Rows from block 2 of the text encoder, named by matrix and row number. Rows with one number belong to one neuron. Each number is 500 + 25 x the weight over its row's rms, rounded and kept within 0 to 999. All counts start at 0. Numbers have three digits each. After the name is the row's rms in percent of the matrix's.
# gate: MLP gate (text_encoder.blocks.2.mlp.gate.weight, 1024x384), inputs 320-383
# fc1: MLP up (text_encoder.blocks.2.mlp.fc1.weight, 1024x384), inputs 320-383
# fc2: MLP down (text_encoder.blocks.2.mlp.fc2.weight, 384x1024, transposed), outputs 320-383
gate.57 077:527466514463492482457505507448525516522481454477499491528524526487520482515513472497493481482491531471446531494494491500537503495514517477448498562475490486459462499517487500538459475513538489
fc1.57 077:523502469523494533510516503504497527441507488499542496480544500470499510488481470509542474473549480526516490527485544485493506524475450508487517465512532517522519500511510483494493504488519485
fc2.57 069:531489463504510507469496493503487481558518508548471492500517515528533482503456526496516484501486454504512530496512513502497487475485494481517480538547493519482525486489514519523516527469500496
gate.58 112:484471537517534548508496493509481512487503441496481474450470496487465493479492509510503527532503501517496537496476502480498494502496476485504504520516524495506491503493483550540502504486469489
fc1.58 104:502524484490498509535535511511502503492495559506488516462517445480471482509479505511472507536503468499519529518471516536500488515490465499537507511511521489503452517506481483507489503523501507
fc2.58 116:476552534508475511519501491456530501518479488533473475492498475524508491544495504506494484490486478463497505481450484452487519503481503493473488502558474539484498536481531510488499497518463546
gate.59 125:510506483468500483492514520480458500482492510505508491491511524440473546494507466527466471547473547475509463471487522480496507491491528537484545479535489487483477479519488481479475481500443501
fc1.59 125:523543502476502491494496519513497524500505475507501522515483513470525517486451459519502511483497502545508545531488483519527463494512501468525482447522495514479511476484495506502501519490504523
fc2.59 138:503473504479473518485520531498479494527528509506482492523446540543530476467473502506493490473517484526528463527483473515491547505532543506476514460465485477475468483521463521510544479509480518
gate.60 086:513518501488516525501500492524534469499473505511477443512492525483514488531515470526523518533463470483492504535507508503485514514477520477511524506481482524516529474488536548505490503568515481
fc1.60 080:490506527516490527501484501483446478495458506469550480498504536516432464473486458511495487484528518461484492479460481470516526498502503525490484454477492516504470486490482485480496485452496497
fc2.60 076:492491509481508528498475467483459492489513513490497514485520480499524461517487509535474513503495532500490465489525498503484494460478504500522521511528463511532465491485537501517488536539471519
gate.61 108:509487503508476483498494510495527484544525479479519523505515500492481511500491476510523487470517491489498496497512546471485480478476472535461458467483497526510477499516497520517519475556477524
fc1.61 107:507504485496497565535499520513509502500518519486509473492510513500478477495502532496522490465518463487505473460458485475493466447474485461476524473501499510515411528476499505514537516540476498
fc2.61 110:482491502517484517450496489516476521494495539511519511511472543494493509528553471491475493522483505469438493482497498482507504492500558493504513486529501466474511513477480502488502523503468536
gate.62 088:515483489513471519483485454476508497535547503496508456517539493491504475508481512519462490452511467496485488493524479530531492494485501518550495508510489505482516550464516584496490535508504517
fc1.62 087:524528486483506502485484545453504509485521489556560438495507475510488500505505516512484472467478502506496450517515464532540490544459496518533522514549519474534505526498505553507538522483551484
fc2.62 076:474475501489560443511523497530498515499538520472477515516502506496517460503531524489464520530487482512468500518542510502489525458516496499523555509478469537514504532478465520544540524401498498
gate.63 091:478538485502476466532515488511496471503473511475510474478498478534481500498531533498458503485469532478525548513497501502478544499473513541518485543496471492497505478462524574463529507515520497
fc1.63 096:496519497499495494522485469477495465470506507536509490506492487519483521527545482486503505485445523513496513519477540480507468539472464501504478509485506524493509480506561468452571506482494483
fc2.63 083:511487499479560508480487476535538481502502468494494520496463492490473500468473480515464526507549490469451518485488539444465443468494517499489520516489489536469460501469517522514512533502482524
gate.64 109:514470480522492538496532536532504457512473483498499504530475507488502537502509587556502486501447525488476493519490472485492526463485527471573510483478496471519522485456558501498487491480556524
fc1.64 107:502489462510505470526453483474489541453536497506500516496494471466480505488506443519495543471520475535512470426522486470528480511490444525499538480490488539471491474516514435484498508525483472
fc2.64 121:488516536458469519518491461459482461501469504531520489511509522479483524450441477534485527528543547478514495510469469491497481475494481529540450505523519495482493505500472500503509531497524521
gate.65 107:503466480461540495453545532516502527504480472504529499491497477471551511461475458509500482461506496470480486487490472505493528476538516503521483512486480517432513461499558456475506527475511509
fc1.65 105:482492534482510485492487507497488514498506461481515479509473480473534445487482504511477514480477485522497478458502486524470490471512541472512490537485489521490460501508496487481514495496510472
fc2.65 105:514511470455513504506491496484470493530548473480495515465513497510464516529492462505475472488504537489521528481504504463544531541526501527489517449479481497490475507481520498454508489525487529
gate.66 083:501470522545522529481460484475485508475503491469491524504468497526500541477552445493498514463471461467496514524506513487532505519519540494493492508495481512523479472518471515518522501488521488
fc1.66 076:462504453527481490501502483496501514504521491502498498505489467536519519522504523509516535502481483426476513555501534499519505508473538475471503532518518524550498522490517509494504480556491473
fc2.66 068:466497469480498458529547509475535481498524465503519521539521492497501481484488465496518481530510484477443495485523461528459477492493550512524504520487500502475506518474480470491480502512504475
gate.67 118:479493495468509508499477524497506504501482480449494506506516520503525486516471492538492540511522490499534510551508481524456522547482495491483522524486533479501503455453513500503475468527456519
fc1.67 121:512497494476525530467499541496503540486521547465501506479499506526522456521489506543510527494498496531521484508523517507500478501448488494530486493483566475484478461498502542470480466484506508
fc2.67 132:464571487487495494531501500496472502496491491557510486489535498488506516510488502497484480522524504514510502504494482493500554493472506453485537491446465523487459512498546527546491474511540475
gate.68 118:499520484493542467505523558490528508535504476500526479505541553503469467442516437476496522470541548524493530506528462477489538475512522501506490524503484491496488498500520514491512486487465486
fc1.68 119:521475509489543527492513480473509525467501509487478513509496478567555509460484509479533524489566516487505498516543476500502517504531513445496508500500510470512478499465495463501473509511540519
fc2.68 120:481536526508512480517472495518444504500471444507476467471480535528472482483509506470504513451498470521507493464512500512542517501484466504493464527453500512499448506436472484440519487554563494
gate.69 079:553547496492533480525468463542482468489472486490484501508542494499462525484527492478508484550480561500494520537495517494471519485537512489498468500469497472524526519504529457499490506473506518
fc1.69 078:527489497478508516541516484533456515524492499466440473484499474503502484484472531510453527466509499441514478484516480531535515523474546477535499512463560512469555488491486492494482442529507502
fc2.69 070:481501521473487550477503509471483516477518481490499531523535472503488475538507521506496493495448542559522446492517513531509500489484498476518526468494553475511489471483546508457474514517492521
gate.70 082:529495493482527474491472509502497509515504505487515514530522513474473450475473521502501517468476434500482513496504527487467480489494528548497498493520470473492496524538509500534492480492505479
fc1.70 094:486511470522506534489491558508481457469508462485553477497514527512520521455518527490537491504485509473491491520470494489518474444510510506504429475510496494479469456526453489508460507490510483
fc2.70 075:525532509513532495526540522488497520460506495541505469455543525454484515487459526508514531496464496503498522515485508535472525483471503502505538490516510484492513512479498512537511454506531489
gate.71 073:514501506530509482467498550516467508473521479472473503516500537495469505532473512540451484569509495457492496493561451500486483500524463480525494490471488484497518515563496495495510455484473483
fc1.71 081:505445486531472520478495509511502523507500507477487520536494458507492525499494479491494490502520494506463428505545487514511480479489517485529515483512528499473494499490548498515516461485521523
fc2.71 073:504511504506516461496520540542491498507510447526465469494525501485525514521486526495508479526484502492466506516481495506460477510507516526469497462481510528480500484504543481495474498500487487
gate.72 071:501516476495497526498520519450502488430474503516522464456491553502501514476570522514483502504473491515520503500535516514534476581508472491445459485509498494483507511497532496500494476516491530
fc1.72 069:537498486527513538485504464493523565461522493506503522498479505500507538506517505513510526469530499481560476533529482512485497472461533470468509527481484493483506492523484520501483497511492520
fc2.72 065:500496437462536503487482507494524464462507522502503485525518503505524504499505464489477487528494507512512512496454514532530497486541517458477521507535503466443511521533480483551469497465493521
gate.73 129:497466499525510488534473541516491496503520524471477517445472519503513521492520515467502520502469478503468517511516493468487548470494466488495499493468508489482550496490489512493508492496527480
fc1.73 125:520447478463502525565499450454505477446508483494547499445501542497521480469504525513516509471440501482456488487454487534487495511531481479488483494509486522482516528482496513468519517434466476
fc2.73 135:497452503524488506493524490496507432435449495515520531479511510507497507463507544484503500510490541517464484511501465506504506474513516480487490517494489501518515507470508495477529456484510526
gate.74 090:526533492502487528514526482478460505503490503486481510511491494519512537489501508456450483449485464475493525458515505488508475479510486468521450498533523536528507475456497480497478508548469512
fc1.74 087:485503500513508494498523503484487505479532557537537439500492513511466496480469516506476488497463484517531468471495510525520515522494525496500493480500476489518485519481486537506514505514530521
fc2.74 081:484529528486430498483516544554464436457465467441523516506519488492505510520525542484479516495514567522489500490522489524501498520484528499480514522501489459508505494504564532475454515531462488
gate.75 068:496494475497545466489496501500518510461483475459499490462536492480516468503495490542485534506463479503474476462529503502508483500522520468494514517536493512504512495515488480503472516491507533
fc1.75 067:505484488491440518512518498522478566501498500509518452481482517510541477480486528454515491478480515517514491550512504529504466487457494547485511481522497477499542497514536475498565561512514472
fc2.75 058:535495488454526515536472476526535490493459449545458532519512494490455495537467454521493454481472507490504460493518484510490482476509477533490489497475524514514491485450523474479501502474475512
gate.76 076:496498480501515448471504486474548536500523475493540478529492501479483499487467450501525496509503433445492494528528465447477458505504483474514487515499466470486538498517498498463490508502491525
fc1.76 077:527503524487423504537488498500483503458480485465492458490503506540513535505463530533506465512483543507509517513524489488489505492507510508442505457513526555474482533502460527500520520483473499
fc2.76 072:478523492465497534524539484453525508501515492496523481526503488514503516487482486499520502539475479536551531506494489470487528466527521531491473477469524462510490545519510469538492526531483483
gate.77 104:513490535519459511519517467462479490522527493535517470518536538487541494517428515529498509480522522518492538475495501494506514494469501456442519475469485494491545545524491460501554428561464525
fc1.77 105:479502492490532478507496494510480447480509491506515503489507512518466537497473522477477506509536491510517453520498483435499469498511512528484494500508529498512480521490507474491516559488486482
fc2.77 115:488507479507527488496463503505502466550502528496540536504538517524491459476504532505478512496471497495500517489525489480515504521512520445543470468506507490471487484460499511526496500501495486
gate.78 091:482475524510537487509479443489499515493481551538541496473481519528509511481461495502520507468513554424533493457486471518507460470490495487498518526486545485506513520499523502480515480455490486
fc1.78 086:480542523517475491513488487475518485515535487492504541416515497507506489529483487468520530511504523488505463490493521490509493415508498462475491482498483511510520505518512510467581533489481506
fc2.78 079:483490527530513485521472447466506485479476474464484490454476499478459512477509490513486510488494503528496465516534457516450524458511489510464515486470481549519549511461510498465492447513483518
gate.79 099:526509514505450494495498483487507486466521494465529505508471531476483560511512489512512495504480462516499474512485448509502498511461437537528552465514478503501475541511494493486523517474454505
fc1.79 092:498521492479465507440522480489489531458516476505508504513456497449519479480518500492519511499525471515481446556492548553529489442503508523493549482519507490518502497479515519483521506481488526
fc2.79 090:465505506526494520454425541527469487509494470494511492478525521507473528476478523481526481518485498498512507527533493527464502496519536526478447544519523509497484481481480503524507493520487486
gate.80 135:497489484545547469515501520519501520527470472477525502529514516509548529470529505491516512500476507450493496516519502565456516472496497524488518517494509473515475507464465501473511451495517495
fc1.80 135:501504487455469531493521518506511487472496513517507511528502477510474463524510501503494497501507518534490498477487536498513513536504503489548447509484502503462523502506548506510446581496498489
fc2.80 128:486508500491487488507494511462521489475532503523501543515501493476482477487547550522450505527493497545521462522518531484546513460528515463490531477508473489483498493496536545519497515491515508
gate.81 098:500530496490465483483518475519489548490505482465533473495483526489498557481494476555484536530469483475517529526516503478496524509520472425487520502502519512487528498508492525535485496448463512
fc1.81 093:499522474504501467525495444502473567512482469467540534470475494511507534503511523526482565486494492467505514523536428464485526523504504513487480515517489491500540487479510455529478497490491518
fc2.81 099:454552480491486498480477503543506464453486505489508514469491523556537483487492489490505531496448499501484550478505452500505515480537497476511555472498496500474496486493488502499517480477511497
gate.82 078:498476498424503512496538480548505521537520546520493525524521513525511488467479498498516501557519508509491529429409491500497534514470533523539510494501484501482484505486503506517528497463512500
fc1.82 075:501566489514507493493527489549437515506513485508561497499487530486503504476508508500513529518499507513529526483478511484428512541515518502508501495505470470535476509517517514532482526495487554
fc2.82 064:516455534524469520516501473508490509497474529461517487490521475486498525502508512507529526491550519480464504483484503474488483517471534498453492497550534454503506522498540486512464482518499494
gate.83 097:506482489480516468528454512501554486479477495452530516485538547507532474509460505492480479482519514497539524515489454529528512533494504427486541506485500510454516454466468482489500482534499493
fc1.83 090:512499505497483470506473490490471523478488528486562528485488497520493489498447473468490503491467523496496506551543514503485525497479460487496518501477436524451509496514534494537497510512522532
fc2.83 078:505475478491527493477504462509481469479485479482521493499482493472474496502512533471471505464489459515470481487504525502547525560477527507521521521454483523530508463532508449453466525513509494
gate.84 079:477503460470506499506496478488508487529454496508483510555552489482528496524484518500444550517537535491494511514501454495521521525517516500484465489526493519515515548488486501515521511492527522
fc1.84 087:455511485486525468491550514495483526474548487470512497518484495521510496497485541523522516511472502486507466559537524506548539501493483500508542504499503511491505467525521501468504550507499477
fc2.84 079:526510495510509536550551468444477491476520508510494525492531521522540493482466494525505484468493482501480498495494521528508459494480471531495552511487468466461478468469503468448492512522516558
gate.85 112:466502444463450480524492513506460532523512530507496523511522499516501518520450508512506514488446540521485510540477507525476483503487508460497498495465522496477503507516482460515502508557510495
fc1.85 102:487490506480456518486554470426451508495495494522516505495503512499490503527469493531487542465476484522495477478491502447476473489468480525488498462500488511504491479490432497524487500528481459
fc2.85 108:516506521471435542516492478504513466481509508506513483509514486496533505508503518509494520539459553498489525486531484487461473500511495517517518480496555495522518533497499502491533525518509515
gate.86 081:516500531501462507444506486512480546548539506523470509513518479534518484498462514494497486506501514472528529482531491518512482533493473498463490526489477471479535482499519468497542505554504503
fc1.86 088:494526513519514469484474491462536544510481529458517499519485465491494463497463493504457515523491564502515541483485468522482505463501573462489497478552505498467514485484524521519514512514462493
fc2.86 075:476488491508528481525495449472458447515512482541487494519446511483491481489504493494475497522515502493513474513526559469497514509480428519498505540521514530492507511527528477481482487506499505
gate.87 064:502440491518470452476508511468464514487482524468433487500525543475517501522510463458490462494553503497504486460516508516528506532529501496505520482469548473491515490540510523480499477523483451
fc1.87 065:492519479518486481468521500543522478516529499499549484499530456491496517487495507531564492530479496539510456462527510519487548503473488475510523494493483490526506498482477539469497493492512507
fc2.87 056:529522483486492501479477468474448511545533479552481539527513497484461547494543509518502517555484493486483483502512468532481479517516477473494484439479494489471517494517526475551488539504505534
gate.88 109:498526466501464477506531527487528525487530519512517496503485518481506511515477509510583530468491516513479530541516507484494514520491507483502459479480435492500520469485524502539508481528507518
fc1.88 110:510528496497544502537469491495451463480485517495512469540500482469500526451483510496469485500529492475502460482506473465500498512541530535527562534495465508514521551487508492466496486479449496
fc2.88 112:545489514511484491510533525489517509475508491495472479496513504528518490513472457490507489499504519501520497483543532498482512457490458522505504507447486502523512504505533505522476558518503573
gate.89 115:564465527488494505513498500507499506465543495500519513506415521519554540488514450486453491474525463490467510469553476518530482520510495511497505507471525485476490511481494496522485516548531498
fc1.89 116:468498489506441500538504521506526524534456546514505483486521495477452467498456513497551459507503562516576543511475496515479493507487512490515457496512470466496482498510530495461527472476519432
fc2.89 141:441534486457471489527521473480488549493535466530471441505515468554472487515470480499491501517546501469459490511486481514494476443470473530518492493501491527487492514472527533495483447510525484
gate.90 110:519492551502475493526525505522483474512471532521488504539475550505533497506495512476480528523521478492515487511501534534480488433547485482509547471551499492477487506511502482517520537494488470
fc1.90 106:534530548536515462519504545474478504493509483491495468504529508501475499482520515488521490496482540516529488518485488495472521482487493527501504540536518502509481490517472498506502480461432516
fc2.90 113:504482527521437510495508558528491552513504512481472460525480493486457501458539479481490453472425488468447467484508524471495475481477530503457509468466498498518496499469489520511493470521532530
gate.91 075:467505494498501489499533477498493567487528484462471507456461506506510485494491549497477507477487530500511500490477466516480497533523481514499549557522517527485517497527479487510505524513501512
fc1.91 073:466489479522489465529453507545413451525506516460516512509505482501492531453491496518505524551484514547510492467540528535499540545505487455493449476487520478530460482486514510504459513503514535
fc2.91 062:504505468519462492474529481498522505455523485463527529510496543540486505472484530507498465489488480488414481496498484497529473511492525518497481484477504500473525476445519522475482513520491494
gate.92 102:496494481471516535519523518508542486523447505517505526513478490510491500459503544469521515468516498489457459495544475499485527493488495533504505518503473482527509504537483475539519512503478483
fc1.92 096:514493492460528494512471546534537503427516507508513512508519525520516525478524477552510476513537492518489485474509510535534560505502500485504480493540513509510519473521486454491481513487513478
fc2.92 100:508500498504492516482486521500513505506530514487519475487478475488530484537500514469497498550495511474533522495536473501491473487542492526502436499503508492504475510496477522501514466484496500
gate.93 079:520523463528488473462476491485462482509481490450438494495478511495498500519513530482528486459518499521489519506474510499556476440527473480506540524468521501486527487502528490496493465509509497
fc1.93 078:487519524522501504475496519474512512474482516461463466529516486567525526494535487514498501478533495518472453508568462496498502510541514516489507495539567494486547540506500516509515587511426523
fc2.93 068:526529485560527494490508492494442498489485490478484512507516478522501490497483505490505515503510528524505540483461508516513497528505495564513478524505515516540525482505520553477517462507505496
gate.94 079:491518476544511479486484491533488529490516480516487521503499462486488435488527451496486474507543513453501505525482464515497477536459522481531513489510524543470512500518512471522496475469458514
fc1.94 074:515543485475486532525512472525496494536497509518527529531490468509485486504497513508483490497479531448502501538513492517542519493501557520470496491538490543514496477524561521509494506485488553
fc2.94 065:510552508510473462491483502468491529456496485526480511535529471500508437500480447489505564483484498513518542508471469500538511456511471550528479555514507494496525492522476506543515538521474512
gate.95 085:464475515492511468541491495505531506484522508480466497494507521518521517499489485491501467485520526513519514449478496481486507503496443510463501495539477528468538447478493494493495516483526474
fc1.95 079:465500507494459508465488524499520506493449520492494534481501466514487516525485520467505502476481504536508482507521499486474518494473502457447531546498516516513500522528504498536525497493513492
fc2.95 072:499503494517494482524465493510489459457495476495468523465482551545516516528480481490486493491513499515536498516501503466482474532471558460491507481500509536512482502512539481500455492462503497
gate.96 103:508486488530515488477470513518494523490490478511515545475464552499473453466497516517496458504500522531486503492532500500524493488526500498490523488447523500521543497500482535518525509498487526
fc1.96 104:510503516508474494538480472515503497480510513507492487516475478507447491502515506513493498498468522481510512466443479508500455465559505477505507518494545515516510472499502510534481501489531531
fc2.96 108:481516516477501493495467524457512464443527483452536473511509508504528520476501477462504549540488456484558525457490497510504513488436503504492534514535482511536508539524520502489478509477523505
gate.97 095:514512513519488505518445531504508523458498481504495523505513506500500470473485498504540454492494477546512551563546448452479526504498520519506543494495509473498522474501490524538490507511535515
fc1.97 093:540426520516527480501497535517526481518478493527531526462492482488485513517554503507481506460491486522484478499475485479524515519520515533516553475512496472492529493470461485501471516530495456
fc2.97 074:479486496467491489474493523518523462498512523552475463507473481529517522529511505530504509493554510511509566529501508472499484473496480488480457479454518468493490473486476534525524470516514505
gate.98 121:518509511503509502527533497518518482519513508514501509490499438494527507477541490482465499513493485467507486461466471531509468493459495509501513496523468478496486511516550512466472519473507530
fc1.98 111:486542498460524511481476524517494523513447522531494475536548505488499514472504468443464474488508475500538467486460509516506502540459529523509508478491476458528442522477551510511486469515519514
fc2.98 116:494492474478451494463515488481487543551475481530517463515497495455510509467495513497516479513492477454503482503485508482447507506473488501477487502460483486518461509554529436534486484520529506
gate.99 082:452504506510495484507492517511488493472526480502456509489506504446510538515457460506500529510558456509521536520481507517474443528479511524554537491472522489541504521511521449493462543480484503
fc1.99 089:491444459502510517511513521525501496530471503502471494485499462555459527509483510524510511514505518485524515479444531464523463501450539445522531514514459535520506463479489485511453478480480532
fc2.99 070:520493536532494474550497464489520528467520525457511492523492497511545514460425493497499535516529496531477528528515476533493499553512435538479554514491498494482532489487441481545491493519505470
gate.100 072:490516500476463472462496509518549504510514529476502528493464478514468490508493513519504484484525480495519487522489527448496521499539478479504486518485478475440490510498510481468486479533528491
fc1.100 082:496488543483488497502533481530473479509516485496523519505485534498544482511487466519470489534477461529523494555533479483475479506525495493540469486460502495500558535490459493497496493545492528
fc2.100 068:478491498474491528492510529497523513509541506498459493550502491511499501466462473478506530465518490491511477465484512543517441480502463487486507524505485506542473533509496448500510505463482486
gate.101 132:533510503478468461507511517479459501524497498482496479469494483530482515491478518524512459541491486496504532487498504519456501517481494478498487464497506492483493474506506495508486499528487532
fc1.101 123:520530466525508485552504499486497490516514513514489550474506526451480501524522526490488469489515499497490519519482529495520483451513490502498503500478437530533495514477514549503501521511555470
fc2.101 123:496547490519476503473471497518524489492509559511497536525535509540494504457539492519497520459483512489529501485471490484531511510508527496494508496495499497530517539525496489501456490466495512
gate.102 089:493513493490579512518479580479501505517559508467498497504484522498505489526525524500517507430526488480473497482507540447495507505432477499502499498516469489497505501488526512497473494482505519
fc1.102 083:489539543507498466476470484478470485479547453530519505508520556490503486515507506510483508482498541513505510527460536505515473494521534471532465507537526513470470562524491520533515491466495518
fc2.102 074:488524503481472546509519496550465520491468489519479499523483495546492501478505494480489513480510537510540503538493514510493511461541543505464516539503505471511490485485501458487504474502472561
gate.103 108:509465552519481472474509543524504495502482522492484518458493498537500520541498489452448507496504494530468474557489475518470489482512490477484522462524501500475519505458498512522512488476513483
fc1.103 108:508498493509457461477501514479494520474538465519514530526464477514490528492477490486483465502495459496458509472511477510507483512443486468532518470492482500522491534485508560513522504481531505
fc2.103 107:469488520472512515508527491501526494541448548470493481516484495479470533506493512517528490503508465505529499492490488500491512542508483511507498478473509513495505490500485501525471471511472513
gate.104 101:523567523557490497488509558516553499508486518490483502493502518522483508512499499483504529506506524496518499518549519502510503500496489485496518554589505472511491523486517478491485477529493519
fc1.104 099:525478505479510539530491529510474496485492524528479507536517498497500459471529547495426519502452489515506457499511476472494463536526512481507502494456484480492484483524515527520465499498506487
fc2.104 091:494489496477467535487503501492510480500519523467490456501492529518487494487521511487534456459481497504510503499481530512481464459430533507503523484484492569506514563499529479477479531507515464
gate.105 093:537497457473506514517504528507534588545462512529530497497548516513534510480516483496496487513504503507545532488515497496476490511474513479471478502518509502532476484510492521528485455478467483
fc1.105 096:532521514483496495489461523454502554475445444460513524495490506520537504476506507482510505465452475529537511521477524497497483491480485516492501499499535558494483513537492544553484465495514486
fc2.105 090:490481484523456524480460478497506513482487547489499503510493473528512488534555510501528515531495470502531550530494515460502499507535572481492501521490491521522481516504501501470470468480490523
gate.106 077:506541524494524503489466527477477495494452509454463459497515472507539502446488541485533484483495519469500450485469463503489500507511503488509531502483554502491536502486456515482500513514525489
fc1.106 074:503504540501458458517502432489533453479540501487516503538503479475456528547485492498478472493450487528506499508566489475500484504471497512540474515486479531529500448507485490526474525496553509
fc2.106 067:481524469478501529477481471501466502497541518495511495511512463451522492506511533516534493522475508482487534545448494481488513520492532461542537480494473490523582513510453457494472495493513462
gate.107 099:526493496505499508496555505490533526491497507474498460512520500481519472518490473547448527512493443485483501512488513470480464498471486553518531495477505503529548501532493483511463500531431508
fc1.107 099:542505495542478490508519475497475478461484453463539512506511535483544505513519519539509494538473464498512504507488479472526475477462502528505520478516477468462518555524514499526495463488459485
fc2.107 096:476473460482506527503503458517435524533506528522514499518536508543495469510539517484533495457474515466501563506483473497538469508487466487551494486492520532527532499452482513484518534449506504
gate.108 094:481483517481507451509495511502542509494479474516485506469529505520503471469512542482475492523474505496513450522457500490516533480535526471480511476526540460448506514495486436519510471482482507
fc1.108 096:501514468494518539485534490521479500506512475498492506505501465484503452513454449507542496530532469491530544495504529534487486538432513487537493501526481524529532503513554509499488501480499442
fc2.108 091:479522466486517506477528444502480486476459521518558532497519487462475490499508492527486520542565517524524508483558483525523526536490515510483531486478547488510455498549509459464460501544494510
gate.109 133:483542457511497491485506536519509533482485503522529495523499501490462480491494503549510505492467508475462478493525503490498497486512513496525514489490504556505455536497452533505534483527489496
fc1.109 126:478569487525477458495486548502480491490475519503531504504495491501443490517491511537483479484482497457473485499527523499503493495477480459505509474473501544504463531503445529491546462492439509
fc2.109 121:505509467547525517457510522480490544474536553523548528488483559490498518490501499543483526482507529520515578493520534472490529546528474519494524522505484520525460505513473521495497518517431490
gate.110 106:511471522502474527516450493481494478492514495498506501547484484540514532478475469480499496487501532527453501484539518519515541531473527529504502527509494517475501483517496460510517514513470471
fc1.110 109:497547523512512506469529508514494505501499502493540508495501522517488492484497505531503504520546479439523463489439489482493486501516466504485509475536512471553445547480529537495443472483495531
fc2.110 099:455554527521461468494540477496497545476472504493473531493516493503482471519487524511477498486480468494492496484513512513486463510510480501504520511491559524508468483526503500501503469505502510
gate.111 116:556488492534499501558488484498454524505532487498448507483512480453450526527498455517505441484499532526525488485537495524491514512505509512504517530514507499498506546470555487464483538486503477
fc1.111 116:498483504494514522473507530516552483522505485498499515522517496506517480476529544490532552514496489492480521510502510527512495453517499477470488500494507507480504464502461501539490487512480539
fc2.111 113:484531472513514479492477450469469499489457485517549504526473501485522504471489527489496522524515511505502501549477515496482537469516517546463517484485540513537515535530490477520493494498481482
gate.112 105:479497474489479460481473438529479470510496462515517517568523540538489470467538445455506506468504485462513473509501488512463508506427509519507517518500470482490507523517479450483471463539540500
fc1.112 103:472511528524517488455494519544478496512523472561586486508505499499491498528534513470493433472471515503542511489425492472481514503483474463522454480480503528495529506468485499473480479523527502
fc2.112 094:522445498479507526461505515461513484497489483515505469510520497526519507508475521503509487519546520518506534491515504503482469441518467498470473492491495498446488486487545511495502497536468532
gate.113 073:538512511446491501479507544490464475495503479478474540487467517543496515509509513484520507477465499500526503564515489490506492511487513489470476512512490493502483476504515507565491487493523496
fc1.113 086:530564526473513466493468486521524477486499501488483491516473515492515500452508457508486475477490522516476499517471493530488462489534472528515508496496502527506515504490490515527483510484535498
fc2.113 076:475511481464531503503497485457517520533462502493468480512537463457484481507474516479518517489520474465512551449494512514470501473486467493506526494487501443525448470501464517517509491505505531
gate.114 069:456503472504517476496525490535538515593473483502422497488488476502494484516502492456485535496517496487496483500521459505474471480502519510507525545500543500508474514493485494505489498465488531
fc1.114 074:503457536501505512508547482501474508487446510487537488522517520532503487468582521536472494522469495507507498529508541467517513508513481524472533513462499496434531517519509510485536455465511526
fc2.114 062:488513480489487470511503549463499505526491484459540481515466465488499510479527458515445497476474511534469487509524496541523440501506527565470540501538476514502458489504519487498505443519495481
gate.115 118:480515508486465515489480508466497488485501529522475546518536543526517475514506445490493491479518509512556514475521514547488527498493507499514510499485458489529496452501537510497520486470446487
fc1.115 121:491502482507507510533503507504488513475506489502482548479515500500504490518477479487520505481497513510514517440511484513546510492463499490474461515484527484509513462489492506500528467452501501
fc2.115 170:506507505500536506506457527529539501488495475516480487510498501502509488474498566498499508512489475509484477519499505486517470555546524459516450454504466522471469506509509480485539459575528521
gate.116 117:538496471483507492452508502526500461541454463511500541516507517470468517477549490484466514487499513531502499508501501542547507476506449511488500493457484476478485504466578480453479485514500486
fc1.116 114:554485498494508503465489475486488516494474470513502504485513512431491506469497494485482520526509502481488479484501478533497490491484487484485534486471494550512498505471563499460524483506492493
fc2.116 151:498473543473508472499504545470512483484477493454451462481476495475467473525506462489490508481495521500479500522474505525483523499526500497517536534460494510479495469524503479494477524536500501
gate.117 090:539508506466523477539471477520510485445525541519507455521521490507526451526501508530493495491468498478506515510479504523486505507493475510508491526566470485474440496542502498528509503500503505
fc1.117 090:504532527427488466496481495526501557487470505476489494501516526485492510499489512524515490490502508484537452484522464493509502503503497531528495520529515490480481495498483535506547499515484499
fc2.117 090:493514522548447490516520478458483508515484493515504490488499481494510493549529475510467518485469512511490551524507506478501562542521498495496467482525505490489526484476513488490498494522505506
gate.118 099:497477516443497493492494501481506542517511528527458468563532451553503512489458490478510524492520512462543502498483506503502495459503495528510482474521494469495521492518503504480452491493474476
fc1.118 098:498491472510489555498538497468498505502515501496469487502498545493461495491524512488455509523529520493488525505500476521497495527543531484446546534494479484511489516491461474536492517470520504
fc2.118 093:480495533483525516539513489507512499512483449466510437498502507514503498455509514476531466541520471461503496515535433466507560502489480498504535493473471516491516492498501539498568490549476466
gate.119 112:472523477509468516511503486436518481494466517501524524484469490531504511456533517469459504516481472465485521540544484515508482462472554517489481506530491512524498519534541508481503521496494498
fc1.119 103:520514509508503523491539483476596465478527542484548505509455493508484480474495517539503448522505474462520505490525495504528473472434525469488498508541522446518471521501533467519546521512504469
fc2.119 130:497471503528511515543503498522486489490523502499456446552528448526526459511499523515493523533502518522502513508475464503494461539504508494490512438480495507502512490507444478492559453517516511
gate.120 105:530477470468511509487502484539452484526530485529511483495499449463480516510460518484479543528540483465551514518513480515503458521551535509492481470490499433511491483481513508506457547484464496
fc1.120 106:480503512495511507516547512464488511531484484497476495506496490485482497482459486437495536522496519483482538486473518481471546502452496518498483447529537498525495492506497495515503446529510542
fc2.120 102:505503448504468503476538500511511502513514555491512516507489442501488478516463501537511526473499536422507510496523496496456513499508488512487505483505443403550504484486468513487531535502489537
gate.121 110:528479508471471477537467542488513496468492542510512510514483482554481513513450492459499525509459507465484508467502490491486486525473517497467523468533521548504502503502533483521516521460497520
fc1.121 102:500487521504471522455486452541478498519529486516507495470531495447522513491549503511488496482505477519514525538482493477521531464529511520501447539458481455507483503513476515472465463503442482
fc2.121 110:498502483469506556480518505532520526540540530491480483501514528583496533492506502482480488493512479514438488497505562513460550465456514527486496512545447537479485511486472491475486481536512481